{"arch": "convnext", "dataset": "photos of plants, animals and fungi (iNaturalist)", "inner_norm": false, "num_experts": 4, "moe_every": 2, "slots_per_expert": 2, "num_labels": 75, "beta2": 0.95, "beta1": 0.95, "precondition_frequency": 20, "adamw_lr_other_params": 0.0015, "epochs": 19.1, "weight_decay": 0.1}
Rows from block 5 of a small multi-label image tagger, named by matrix and row number. Rows with one number within an expert belong to one neuron, the router's apart. Each number is 128 + 24 x the weight over its row's rms, rounded and kept within 0 to 255. All counts start at 0. Numbers have three digits each. After the name is the row's rms in percent of the matrix's.
Before each expert's rows are labels from the 100 images, of 14848, where the router gives the expert most weight on average: "strongest on" is what is common among them. Only what is clearly more common there than usual is listed. The data: photos of plants, animals and fungi (iNaturalist). In brackets: how many of the 100, against the usual share in percent.
# router: slot weights (model.blocks.5.mlp.router.weight, 8x128, trained with AdamW), inputs 86-127
# gate: expert gate (model.blocks.5.mlp.gate, 4x128x128), inputs 86-127
# up: expert up (model.blocks.5.mlp.up, 4x128x128), inputs 86-127
# down: expert down (model.blocks.5.mlp.down, 4x128x128, transposed), outputs 86-127

# expert 0
strongest on: kingdom Plantae (49 vs 7.3); phylum Tracheophyta (49 vs 7.3); class Magnoliopsida (43 vs 5.5)
router.0 096:146067111152138131075117153106090148132133143131080137160145139120113180120144156164140123129153133158118146104108128106171138
router.1 096:144075106166124110079112154104087161132148145120089141152137137109123177124138151170143134123159134159125158105101125110174137
gate.0 097:107107080128118124157162120150118119111100115156135138100101113153124102156125168141133145111154126180141146174145105097125122
up.0 104:158149138096099136123155168148096077131119147129148133139125143191135145079127141123137126142141116125173157147148102169132127
down.0 103:154137165128102137092095134138122117110119124115141106187113139129140195143099133175121141127178135124129126133103102113144086
gate.1 101:127081120117130078161125152118106132109077128142100135137161114180118123145120087103133161159143125160129141165169109127150137
up.1 093:143138125141143159161131105142151107144156118108097109116131128140111080122128162176154114097135183127126108093080129135084153
down.1 109:124108089100112129111133171095159077092163105156151134136174103103128152119117102107128149115107103143128102150155111127097134
gate.2 092:143119123135107130101095161128116108134127118121156075115121141085141143151104140087117126158148156118118156096100122127125120
up.2 091:142137129128143140149146087155124151077096114125134143108123094155105143111146117160122118106126073122130133156170103140125109
down.2 095:128147167107105112105130095095143090142063171157105155135139124115135099199140148147135109124106111140106143120128169121146094
gate.3 097:127104131099100092147160086169127115138125100120169127164130091139123150090124105114138107171128151129139170142111126158179127
up.3 094:150069151164111123095150083166107118139162084121147128123130167127088112137170145120125137126127152152109124147124093116162119
down.3 087:137129152124156099135140125118101115136127099094136162117108145100157079132104144124126126133120176127116084188099131158143161
gate.4 092:099139088115127106093169104147165105128084132115087136102146142142140186158140123176159134106133119144156146084106139105131117
up.4 087:099133153111121147168070128137140117128175111152145125147168159087142061084135100093102117107145172079120124164167141120129148
down.4 088:166122125120141144127101130114106105138138128147140134111086073109090113121117126128150130124130164113127119103132140089135091
gate.5 106:066134106069147126135131127092140118101192149108158131146101089147134123130148107120139168082132167123126141137130109073119129
up.5 106:164112134161109155132143112147119115179079105141129146118123135109130144128089114107123112144129096131105103126142141149141123
down.5 103:172122101080102148097162091150122191092138127138176101100089112113144142154177133141121131111133139122140114141100150157133110
gate.6 107:133086140160123108138100143138105144134115170109115110173080160141112114102146121086098114125098165167147127154103134106124117
up.6 101:103139166173155095104108099101120134152128108152121122135138135104101098105132127118127152117152151102150158147126142125123140
down.6 096:137124138123165091133169154130140133138131112110149108130137135156146158120163150169145150123141147183139123149150111147153142
gate.7 106:117123163112195119101116121124101126120170144145138079115092136110130142088132102155139075099178115126087122158140131090129112
up.7 097:121134136117155125131100110113110125157124155130129117100065168113151131175104106126102114135165138137110144141145163089134134
down.7 105:098159116135149119099146139112114125138147107118115098119119105119115116095129126094135090101126159121132141144111161152141187
gate.8 094:127141150125138100124104135157132152113110158149112139109123127170156118102099146129143112122088123123158139175156108199126140
up.8 092:120160165098085139105105131136134150139107163142108131125119116143122150117120115148127092111157121112146114147096118160110145
down.8 102:143134164174119130092134143133112169136113113105135195128128143149132169176105118175159087123131131109158128128127115140130097
gate.9 089:109175122106117130146123148132104140154149099102093121121189144123126119182144135119130103148087119145168095135141138161142128
up.9 100:140146157076118134164142127147100120117121135109156132125155087134068130183106115162108129132073129123111104162146139104098121
down.9 097:108100125104181142150130145066169152126129125102140103129142140136133102097128134114091079104109144076164160124151120123094122

# expert 2
strongest on: phylum Chordata (100 vs 60.9); class Aves (99 vs 55.1); order Accipitriformes (38 vs 3.9); family: Accipitridae (32 vs 3.3)
router.4 100:151087103197137106175140119114086121139145112100152115193130112120118054105168138134102134141138126111118121140120118099157133
router.5 102:135100112201143120170147136136100142141138124084174121181138100117119066110165113167102135131164132114112150125112116108145130
gate.0 099:140124119136119123137119137126134130098101154180109159142141127123106142161140110131142121104142123113129122143114141135113127
up.0 103:147119106141137133099111150141092154115112112094128124154133107126133094102082106102156120139083125127080120145092091136171150
down.0 106:095180161131168135123153113096139134105119138085121120126135123134139110185127093139197151132146155086133113124106152072122140
gate.1 111:130130154150151110153081146156137166150087144157104152146124106128081137125155136127143120130098152114081119178127163113112114
up.1 099:114139115122098144113134085124115124101176103102143135103134140106128133142105094132138124163130114118190158120115135141139152
down.1 096:076125117137183141110102121174116144152106175160170130141091125128113122097123134101149164159103105163141089116155112161082133
gate.2 101:165197125130136097095122109064126109111118106097150112142156159168127148111135103107132132152183135133200152161157112138146156
up.2 101:103114090150149111125134152158135117137139163153120113115182124080165102131069095111111140107113139117074093108147153117154146
down.2 099:125163167112117127097145125109147153153164132137172109115124126145138144192121114154160106094099146111117119108150168122131114
gate.3 092:145139147103143136136125164124094118131145116127106098135090116135120138144128097073149116119091111131144096095113096168157149
up.3 088:111127109113108105114102161111094127133143121109130124148101129159114101148151141122116107117087129160143087148103117141123121
down.3 093:120109158129158103117113125078120185133111115086107102109085101115072097118124112101132123154163122137143141077133119107141161
gate.4 108:165114159139132158122152168137109134117127179120140100105140121103130115171156136111144132146134130135098171141138095128124120
up.4 113:143110128139084130178133127141134120162133125159134096165086106175108134106155102146144118103120175075150118112123101133100090
down.4 107:134130162107148106140160105141149120111154114153172109134142090171152080161112129094144124117124125153154100086105085143156160
gate.5 111:163106151126142129168165126130126138158125086150159138137110112144110121133126139123067142107129151112101118112123124144116181
up.5 105:143176085131109148112096111117176170091141146105139120151165126145151158140134093144132138132114117125117126116162139103168092
down.5 094:129125120128127128130122129121121119141128112124120165070149184118140119135129142143164117141092154160150126102112128131172086
gate.6 103:148130152115122121126110127110166119151134112092141072149107135114156122137156138139104134138164125128127124123116115139103126
up.6 097:126136088110155117139129150128146145123154158142105144104108097100137124145074127124164139114093129131149081113145129129143132
down.6 100:149128120179129140123134117092158104113153152142095135154132111107115152155102128170157108162155083119205129125139149101135142
gate.7 109:174106119104111149144147131099137139145167147126152107144096128136130095126129151150168109132118090146162170142142150165160097
up.7 109:136106096139116171126116116098127131093143175166130113110135145146158098139129153136101131117129131156127135144152152111096167
down.7 099:139084102113107148127140126124112107143074145116119099133126116119143125158147145163124128130130172136132115119101173129128075
gate.8 089:109155103138165137171124128108123102165135126117164101171100116179107155142142138108130161120148110175120140145150161143124121
up.8 086:151118148120094138117125136120141146140133172163119145135115097100145130121127105139138086072115115102115115114166151149112123
down.8 081:152169106153124115114131141121137096143148059140101122105168130123106165153151146133158132158119124111130101157168132105128127
gate.9 109:132060137163145131132173120103137123112155141113128146143094146119115144110139117108149175105121115130149085097139124149140108
up.9 105:140149134076140160120092123170139131101131080139094116142100124137146129097162146126099165120141137118105109148134125132115093
down.9 107:104152146116148128090170133146127112117140075126167131110103140147147135142108131155106141088128161113164106105133120137124151

# expert 3
strongest on: phylum Chordata (97 vs 60.9); class Aves (90 vs 55.1); order Charadriiformes (26 vs 7.6)
router.6 099:128119119176112160130151114104128136152146142089152154138147112136107112155163107176119150175165116135122187117082109113149116
router.7 098:117076117176124156127149115134121133144146137118163158132131137145109138144146141176133151167163127161129166107077129117139141
gate.0 111:118100142133138112133120143109102116146132131121142155138155087121151164157111154131090093143171116126123142170124116148147176
up.0 106:125115130092160135130112129162142133089139137141141101157074148158137104117154144157159107126106104148137115096134153143116072
down.0 092:155203082138105129162167159133154140119106113172144152139152113141095133138131122147131134137162122136136201118163131139168139
gate.1 090:099131135104127109083171118098125165123105158114159128180098144130106132088135104143162151094123117084142111157137120154097122
up.1 098:143177142140141125121156099140089139118169131129139177074139144131119128143131113160115178189139157142161150138106114102146127
down.1 104:093079103093143081165164129115091114145126120143119104088119127144100133128158141165130098136132083149147130137149089153103157
gate.2 100:135133130110129142124118171092117118070137132129119103135113146166119145151174124101085150137122147108111141103130136107169074
up.2 098:136115116124141151090111150087155100087090160111143132133139129131142138143169105096106137135136144115104115079121118088129077
down.2 101:112126129137154079134135120077142097114131081108104138167157101135167135131123155107143117143163129104134149148158136133122116
gate.3 098:194129121119122136145116131160110093092128110170137079104165097119090081134156123146125096115138105150107157119094150113119156
up.3 103:138107154135109125167151110137082139143138115132104122115103126114084102154122107125155151111133133138152151129060134134111120
down.3 097:087122148152164124120147146120080159095140145175158131100157126119170138121053147126108162125149124094147124120148132159134101
gate.4 110:126098127138184147101137069167153098115132099154143123140151156139127122148122090132085146087090165112142160124095106107119132
up.4 102:121188149119091116129131166086111171105122150129144157118158117177136133119134118080152121189105120120118107157184123123157152
down.4 095:157138123124151145133097155157118158153118119119094158153124135171105169143124115149152134136143115150087119122151103095171178
gate.5 096:117118098112085136123119135119078074149144147153105115146139141108128099101132134150129130115144141132123105094118125084094147
up.5 093:129135101138117121115124100107097077115119125116148118154125143115120104049127157121096136137151125122153114108119135074109116
down.5 103:102118131131140127134116126139123142112146104119130111162120103109128117141118134178163124107146134119144126150207112141149144
gate.6 106:113146145126136086123153178102117121093132154120094160099141109091118119113097130084138122097126125172138139071129141149132101
up.6 107:145140165110135148133153152166097104117150103177095121101171159100149092125152101125092142071136085136091155131119142114139127
down.6 102:146120091137104106145088123177131104078126131178148121137134140121102127168157095090116108054083152147130129054088102125109133
gate.7 094:105144142174115141114139119116135114136116173142155143092139101097151122170162161165097147128108144130132076104155131102164068
up.7 097:086125096097145114106145146131131160148081127153138107107094166148165159105150130125157128105144115139141101123092121135070151
down.7 096:161144106095080146128103149153118137119173107170137162139129153116171121099112128112125114146141107126176162100113136104107163
gate.8 095:086137113130111151139103161135137127107137127142125110132127130159144102146152123116134149148127171115186131106153124085118103
up.8 103:139117124145094127134146153091160093111124134104144099114182107140132107128129115107113143119120161133153148078208149081120163
down.8 096:107113162076144133152146141152152187109151162143157148122072108114150150082124101134102115138150093119120127100105114142110094
gate.9 094:149118103117079150113111147120146182101144083144098162160150136167073121142178127138124144085127137134122140129110108146156105
up.9 096:120145115121107144106161183124144138134126090153100146113148162154103144138167147160105147151118135116145131158126142128140125
down.9 104:093129107149123121145145118154085099091089105127094100126119095153113122163092104139152095122130117087142143146142129117139128

# expert 1
strongest on: phylum Arthropoda (92 vs 30.8); class Insecta (90 vs 29.2); order: Lepidoptera (34 vs 13.7); order Diptera (25 vs 2.6)
router.2 106:112096146144143168130156140113079115166144147137103162208093164143110115103137113163112140127160134126135155150155114089145134
router.3 104:125062120184166135122162139130090113155143135107114149202109154131115113103154151156098141120175142128143154126129111096136139
gate.0 106:143114119122104101163132145123112179116179120096138171112157165099095112177154120173163135133126124133147156119086119130109130
up.0 092:144092122154094147139091150176096168151155130100101098122148121098093103125155126148145132144161139114105165112047120150116154
down.0 095:148117128167140131117102141133124083105154097143095138133182141105134161144161103118097134101124173119137151138108117149126114
gate.1 096:117145113175135161110177086124104108157073170126090114182128092138151101144143129130118093096175170125153100130126091139121117
up.1 092:111145087145163114114131099138117105182085167106121107166123126146133130145080135111139130085131126157135131089142120132148104
down.1 096:137138137111109128144130077118107146155112104147106153119102130155112154124170098098113112131190129132088102106134126104104159
gate.2 107:132091166120170129134128108112121112100141087101126175114099180144092119129097116148130130110152113132120154121154126132146129
up.2 099:166146182118146158169121125101136118114161123112145159171080131149072148130120155142144089122163096141134133142158118124139137
down.2 103:090131101089097187138139124104130162132127165140079123141092153102080111095155128110160127140135144149128134111147130125108087
gate.3 104:133130132167169124118164090113142139084084166143132186113124049138145096129137119131095124126141119159126149159131093149145133
up.3 097:113145140125105144099109066089131126096165114124143073187110104129152131123127056132131185101103144114126127122069151093146121
down.3 096:142131110091155146165091181130134120111146143103124120123104085152160156109150154138102136097133149126127135134114152116119130
gate.4 116:109089166153128121091119150136127121085151113109166143134107124116141136111149168126089145144140078138116070133121149135097116
up.4 108:155164139092105117112122115112140158116111123144085159142106148142154191106118123157133115092115099140129142120110158124102136
down.4 109:152127136139098158166130157134143108102117061140104160147139092130110104138111105109140120109134142156143121153091113115132102
gate.5 099:103151144122137129164121143115116142114074105130101112110132130116160148099182144104117132150146093119125150109176127125173133
up.5 100:095135082116160136131128131158132146135160114121138150104124093140125138091133132124106126089120101136115121120160093120148121
down.5 099:119124136115119114138088113094150111115126109144098111091131126152130140121115095146113057104134101095135128085111150102121123
gate.6 095:141169173085129118146143129196092096123125153137073117112157125128107138081144126151142175149085147154168160149160129085136116
up.6 100:116140098129117113092098123102149121138143123158165116137117138108134165137069123096164126102162111113085092110114120142143134
down.6 097:189129092095136131123162146140139150132150144097115131135131130143133085114143135131073134085072147114085148144164161090094160
gate.7 093:123141129123101153157151154113119114172147112184146105143119123178126186127108107125093172116090111134119082148135136117102178
up.7 096:162155081116132104106110135138150121168128142107097146135106103172124161144082067124108150149137127146111157165112104105127166
down.7 096:132100159124089121128090089167156134116123110104147107172129107148125100158146135138107108109116128130128157140102113123122115
gate.8 105:109127142104079152118123081132103097157119148152137165135111142145114179119126119158153112133135106131156111123151137095158119
up.8 098:135135102135171107163146147161116144105165106153112089155147120143127074153166155071079124145138127150126129084124151136100133
down.8 098:128079144178121121114162129122127151127150122097106125149110147158080166131125179094160135115107115121138104085091131122150124
gate.9 104:142141154117159131102163117124129081117108150105167098146132156104130121131106160137116113109158151099161109153145144138120113
up.9 114:127137132159106149161095127136120168140142131138121160132116118122093131110128093113161094131142129188104178105127156113123146
down.9 097:136063115149081150096142136158140079118130153125121137139114117140142114107107100159146122094133112123103122172129146137138156