Weights of a small multi-label image tagger.
Model: moe soft, num experts 4, depths [2, 5, 5].
Training: soap at rate 0.0013, 11600 steps, batches of 256.
Data: trained on photos of plants, animals and fungi (iNaturalist), 155796 training examples, 19.1 epochs.
Rows from expert 1 of block 9, named by matrix and row number. Rows with one number belong to one neuron. Each number is 500 + 25 x the weight over the matrix's rms, rounded and kept within 0 to 999. All counts start at 0. Numbers have three digits each.
# gate: expert gate (model.blocks.9.mlp.gate, 4x256x256), inputs 0-85
# up: expert up (model.blocks.9.mlp.up, 4x256x256), inputs 0-85
# down: expert down (model.blocks.9.mlp.down, 4x256x256, transposed), outputs 0-85
gate.166:472461503494468511482524512487481518501507532484476509508521494488486489466548474496500569486496512499506525486502473541478517465496510514489471525502521472497489531492524469517478465509518503423477523518478542483515480536503502504466498488500455504486489478
up.166:493471518502496488493530519465500503487500491496444470490489504484469500456517483528507497536521483479523504524514467494538527470512499502412492524481528492499506457512469477524472480477513482492471458497516472480513540497475475485513474515475498494496517518
down.166:483448497512511517515509480498501536513500472463510508454512472490481491513559539520518494491508474505524457500496525506514493452519494516517467523507504546462506509459460501494519518489470482484515436507540499517508490508445500525487520527501484507512486530
gate.167:518532510552496451452500558463509454491467544494452516499503519452491508484465524439552488501513505439481542515497522496522514457531468500521511508480476478472486452534453456561515475503500499542456517474510473479486486492516535487509505489516522513457482503
up.167:467468492489471530497505516472516514504506485499479533533490496544480488478514471563488505514491516498514477518483458495519493515460516497484502515471507517517475510455504537447497512520487518479509484484481515466526484508522496490522509533481483476500469517
down.167:512521523500474531515551478474523474487522553471519484495455477544521486514486507449524516478493538455488513484550477535507517520481496469493469521539497519468503497517471505481492526474506499481492522511498540493500496495470439510461541509501519491506489456
gate.168:504540488487490544449487545459550545515517487538542553487541544482478484539499498498486502510499536480506511469505477517488531483524471518505511511465522508502509506486486473450515500506456503523486532496545495488522502542489508476497498491487490510503537450
up.168:458516521498521499519534458514490448488477496464504467528481486516492481498501516549529516494487462508485487481495507501474535513481528506486486508468475481494538484542478519531476491483518519462523441483462482521472506498473507487510456489542532543472462552
down.168:480504497492486524552515524500540526476504479475511505506434515542505498452501541516511493504556495480479456497507513502490538493531530539418505502473529496507488537502451505462481474525506466540533494481494500498479504461508535498473538504506493497508502504
gate.169:526542498503487514507481520483523498521456534466495518561549480455496501453515539517502519496532503525505474488523527539542528513491530513454496465501482495479485472518501477487510488540486509513492521518490499509475507482508488488526520489484532511495522508
up.169:502515501473521468528465512481492473533494491508488473497499509496467513482511476455508535514473518472489502450503470511498507490482538493492503504503509503484466457511527436541504520523497515471506522494471527484556498497543505499481489470557483516536467475
down.169:512486515506528523506540526528476509529507490476485532465482432511557487511532489486491477534492474456487457547523464507483503489484521538457481451481506456512498510477520572542538535528563511525525512506530461520522505495534518518517504523532494453485506471
gate.170:554529516479506496484506496495518525467486496503482519500522470505479501458489496468464525492490453506517461478484505493514509440481475461521482496483514481517472496501506503468522522490503533461468452498532518548509484462496484543505512483517496480460483489
up.170:521545495504506479514524508511510540465479492498496511512475490473492509509511492493439513499484480519516484492495494504506515474484461470504467487479508478497501472499513500540536538507512525457458447503505505547475457488485542543488470525533498487480501478
down.170:517533505498485511513526504515514457482524487497551484481521499532458517506506495500506465500484524514492490451500507523476504531472490520495483459474519457516466551505483540452512456536508489500570500486461499505486482556480544507520496473514491478550489542
gate.171:502504523507474485488486481478506469489530488542526509494519491488519503521540491535464513468504518479515501535489512540520469542479526522526496502475459523522503519521531480525506512523524498514490501476480497559487524507561488499498502499511539553526494490
up.171:514539513477533525523470522528474515487486471460470485534526524464487466467489507512527521508507515502486502474521500511504529472519523520461505490471502454528513462499403495448523522506484562492516468482514509486511489504459458478533529518503525479470519508
down.171:528487481467506500497544481560545479512509518472474506457503548497499493478492472480513489530468538495518491474502549512484468512491546495506511484528526491509479517511495525531471448462535471494463519525434502502491490487525496493511501523535487484501505502
gate.172:508542509492548505528500473492482486498531562490520472499533519480480488479528499488477493455485519525525464484498451507542447568540519454486499490511450494496484520451501519488454517511486495560511493456509487488501519493500508491476508514522510494478486530
up.172:522504532498486517527506489490515548529484491511532431538495492417481512480500481462484483515495497465546467540481468529521456524491522482483510544467460538474484426465488522525521511525488500499523499495508548468488523530495519499483480521493525487478491518
down.172:516511506531506475528483514530481486488488473481491484463511546494478526515511452467489496475457499489543516523505535497472482562462527507504506525479494482524511497511488526489557505493444547495420472487480491535535517491501506519543504507489480508527425524
gate.173:520497509525529481506513552499481512543486521504542497495511507484498475530521502526527474521503487473487494513473523478527505484509501523539502463511478491555486500522542517469496511497486453551504531463528481509517527496492544497527502525512508519511513498
up.173:498479487543512503517474488506536506497447444506460528533507497469478477516517526584538485501497471504510493504509510565501443505486527510501507492511530504509472516476527528494486494499538486534501470507510471497524523495529498514453512449498505489514478477
down.173:470535506480475492495499533502525497524490500509541506490455499519503556458532522531528501508517505523504474495487459510511526504516491491488483496509523516421471517504515492472495478506459478497453499528462479543528537474502538540508532479498502497511541516
gate.174:517494486561514457578484483425516475480499486492490502466484488455506533530481528537517516531503460483484522463473492534517537507493509542556496464498516555492452490479472450472499516512519507497530537556507441526486484496479467495528490478474509459465494521
up.174:508496533531458521534466473473495524471541505468519496523522461507511474478515481511504511502495510482504496481486541495506519543444541498495487510476500543525472516459531528562581525519456506498503536482511495517475514493479516550499518486508471529489497523
down.174:496484513518496492557514505509492565482481495516500512496465507508529535448517533458526516504482465525503516518526482494523491516493497504491535486472473531526485529550483451498472473467525529495498542515450503503503549498522494479516505543457526485487549486
gate.175:513509480520511429490541477521476468494536456541528501473515551467513490521517489537525538465486491494473488498481478508519533501552451532475520502504478504523501443493549533499504479549508503485442487490481468512495506505461503506526464496502559488509499523
up.175:444540522450534499510490507487523545507477481451493522479466468531499540451489491468510502605490553508549511566528498503511570518465502501515500492531514510486501489469506471484508524523489489513529494508556470487488485478526491488481495497483496483500523463
down.175:512501488455511510539510503537474507497500493487493514487518535506498481512479516551533535481502529501499477491484503536507471529448520490498525479490484493516515512497501514505514477466503505503519561536500526499525472498509529544528510509455485518539485540
gate.176:512502527502534550496490486515522508515485514493516466440506499468483480482530471506482518523522502478467519531509531537500493517531525544515512535496540465492509439487495475525551476507496499487496478476538497496496501508542499517470513516483490476518518528
up.176:461488530515516484505515480506539508487503465470460515511491470504494521502476511531500519516497488505519523521498505488463478518496478502468505477514464498500505544508493467465497531504506487531477519531477523494473464475501476486488506530513522510536519498
down.176:469506526509504499502457490487497472515510484520521529513511490488484498531473482486433538506518488499520503495535498465474507531453508466538471506560514511525471512520459490480480485532521506508536480504529534493516490499515507467503498488465500512452478492
gate.177:490541492534473468478530502476541485504457512535450474502499450474510518503520501529440507484522491468483447540505464496498417498458462461506501514542483483516498538502524470478451526504475496516461511536515522548472495526494482532502510500471465493498500535
up.177:508506492508481473512523445483521522465525523520470465447483464506516522517528499533495492495502506498486461547529474504510428528463475480514520502534513525513533524492502461523449507526471528532465532508502516571534504519484481509507512524500547529518539549
down.177:539521501461492516524452478537463451511475500477470455511521477475506507518517482500526529484519489429512506527543520501494502526481496488514536490520496472405492508484504520479493480477485540504506522506488504485537543553489486498472484491478526514507499515
gate.178:502458513502522478506494505492495468518500527511500512526497500495506516522503489538467481518536499495470512513527459446497467478481483487501482495520517531516554510500517499455553478489451509524502460492545488501519550511494514486473496521482513502526499508
up.178:513496479512527478488500525504500518497482491523511493487475476504474496530524477489507516533516484500526542453534478451520509482516527545537512515497515539504514433477531492474521492483491485513534498495471511519474519481499485500502505497496491502506464493
down.178:487505468517495512465461514484475521495491504481497503490482522493482518502513506491501532509477483477487520517519496518487499506475499488472482486465513513516465476517517525516484515475493481494517493496511529488471483523495510518545455495469488489496523517
gate.179:462524487467486473530512490490525514513516451513507509461515511509500507498518521503502499498511537542498501484479488458518507547489443508482468510486478473507487536478466505528478507500497516509486499503509493517490483515510505477511499499510480517526472486
up.179:510485453471485468523502514496537518547526489508498524476511484492520541511530495485516475497497530516498474506516511458506508549485440492521509482514500490519503522476486517502523516464490527517507479494510463499509481517541460498545519500477510537502487507
down.179:484523513501481511500498478486538531506520488471483500495500527486508454511523506522502475507477472479474504502482518513498511450521488542506481530511499495495469506526489511501566533499480567491480475489500496511496497534496487524519509524483526511510491461
gate.180:531468506476532484439531529480499493519498493477507498470532489512503487563491470506498564486493525502518510467538519534532485521494488499515549512499507509493471468529524519495498491512507505536529521507501505502453478505504476514469478511491501455532480528
up.180:473485508537462518518523473534498465491491536516505486501513507564494515472535498445467496554499506496491491512498487536504526478476533540521476532463488523503515495552451477519478490468524499519462498499489531470474498499547511560518511464479503507498526506
down.180:530459518515502465539463521521469500499503480477478504529513458549529469517530512541507482462518485559463525484488517539525491487485515470467483495519520507467527498460454480499511532522519491489508505497483475510537464437468477523499504472472509457475497510
gate.181:486557523520442534465504478477481468495476496506499500536504499516470511455506481480504511516488497545516504499488511495500480505506446519470475493519452538478503482495501517501481521456491521551494511506530517519520509508479489492500505464487533510470552484
up.181:517457497478462496517557518504488492548481557478480464480479506460518474514538525553477525486515503505503512488529497509501500523496531489476505479479507502499523502490547496480522491495493504525481477521482525502545500534529533492504496496467552518518483536
down.181:522535481475520484507517515484473500499504540480499480485491476498496477482448528495462507487499509525467484503494481490517489479490484549456486502471506517498514479475533432543491480502471565502515456480504488529519489474526533507493512456460529544494469462
gate.182:516539518582512509493525498515472497532491471471533479461484492506534475515488516457437531503464521514499518534518500456482474510476455506504477483522483535486496509548511486443486519508523458481456510509498500475492492461506514520422491483490504490497500488
up.182:446447448494512507490489517509499508484539510541496533442481525520486540516468475468534494507515504512528484493457502546540503496520543514495529503503516472493447492482483553549535476467489511490551493525530490515489519515515547465546506527502470513517508498
down.182:469444518519483500454489465467511475493501469459535477502532492504509498477486506492492492527526484496535495502527522513535497481481479537515568458532517524497485507513492524484503470522514502447516501474510505506519500455499497493518509479537500536467546514
gate.183:528550510492476520511495493522521482503487510507482495481534461504548491497467502485487493465512558511482499514540504523506530492479531500486556484507500500504506514466486503483474461509487438510507487494529516462545511524485474508515528513539528507532518516
up.183:543496511467470513481492537518542471508547505476460485512535527502515505466507485465523489462494549535533475515512512492493509494482526505497519484492493485519533539509542482512512488515505466534490512513487527528480510512479463504522510512500533509525516510
down.183:507504509450543470431497481546496479481482501507455510488534520512550495515501478497484527493457489521492493491489520516464500482498480485510526470521543531482474521489483503510525503524536509468517475482489523498502460486522486531536488485497501526463476509
gate.184:476462480521517486519488499490498493503502486488506457486507483507501500520526458503530511498457478482521482528469514427486449487528522502456517485535503520516507503498517541502513569463531500505561488465490490505461530495448478522539518489535452548481517472
up.184:473474471532536486544493508474456452514494465454492470500462495505498491481511450524495507471505452515511492523487480469464480502554496484468518496520483457481513447490494549511495514493501505492526534489466480481535500507480456499510485471492475519516522465
down.184:508568520483519485526451530508479502461539507491475491440483560505497478534496515501483489465500476466471518522494499495530525471482520500490505441519494473505505514495440484480535468515559539523534512528511503467471492489478436430484488498510519474480473515
gate.185:510492509521472509477500491516480534487511532486500545491486466546510509519473504498487474506466478478482496583526461506505493458453472482522477496511486487516514546530508584488465519462470534490495518491483535494520500524510540480518518457519494483499485435
up.185:510491514523524519525501534466506483544520525477494541458469469501526498511518496514491478508501471516565432571503507458460534454498529514520496443482493461554491496565549536503531522432507493525494484492463469503515507508452501523513511522523519485480479492
down.185:473532513493480493519468501479521529536490454518492494476536510548511512480491485494446537508498509540496479519562518518511504489531499526468493487522525544452487516478508514502503509485517504492495530502503524518530463517482471524547502482486522500453490468
gate.186:492501476521516534475508499485447460497520529508498497541489514487495493419541500518501500501486494501541491549510508511461552471487528482485477464505502481507493518473524511485453461475522550492553455454502472508488476492508496509467497495522545464516533507
up.186:495490491496478508489483530465486501487495518471481521482523481526508485492505452499498462488493515497452504494479457501519465510517472568505507477528504509538513494521482464472494484487504494542465526537470513546483511475549492504512508518471522497467531491
down.186:487512496509485480515487497453478445512506514487506504492509494513488519526478520532482477510482523523530458479528518521485497525539500534488519508541482511515506519524488522506503515494545522481505478567471520475500492489511515457521503515552516448505473496
gate.187:493493501547484501522466507499530489519552495499496552486499516517494473509481501539503489517504493524523517468499483518496502462481503485510494476458472493471495507460509497539475522544482548544513465495504462520547473464489456523498509481542517477530533479
up.187:460454466523468487504523527534466502503498488515491536484528528510508503503521466507467505475505477513502507476496492516488491451506529496521491512470470460484447534431535500482470479463490536490528465520470445490511495482517463512509507464524505445532504471
down.187:468495470468521512493466472486529510489497527537505501493494484480479498531473497555482487500470473514497513515465516486501472497475470466494509517522495500497490530494579487503423474482484476491554498491531504440484515496467489504487439470503533465521525532
gate.188:479504473504476549528504511468512521549554503481518472465498519502516524552471524451504478486544535486521457488494485497498487468458513513523549498508501489456484540521522521459504545535507523488495425502442488490502532474523470538483530485511479509495498491
up.188:454496462521477485537538499458537480521513496484495482440452524516526502522501508505489526455529516499475473461486456540469520518446481518473501461506484517518502523495484477515490499469510422483485457520467490498532480478462504498512524472486465502467529556
down.188:506538463484527484479499510566499512524491532499540477497529488481556514515509507478481510458469534495534459497529454509515470478500545505510484503487553484487540536521461463478509527522507528515496484524462480471517532525577503510506483485510496503502482484
gate.189:485504492504473464477465513543482447485499556503451483498508510485500499463520454523470506445453510507518500550521488515524490452453467510461479474522502482541474498487534474461494485514486538513495451520523483464427481501551509515479491506486491450425519525
up.189:490496495477496522514510541431516532484507521532463484436555547534481510477506491511504497477528500495462500528506511493503531522490492509528531456505485490472452494514493502531466461481454535472495463490478512494520485533529548491468473522521469462501452479
down.189:509481508506478488512443511505484531534510484461528444524484481540525462489510501497464505494496491461527483498518501559524545534462559522503496460508502492549467576493491492500484482521507492523503480510560479520495481481523510537490473535462523493525538517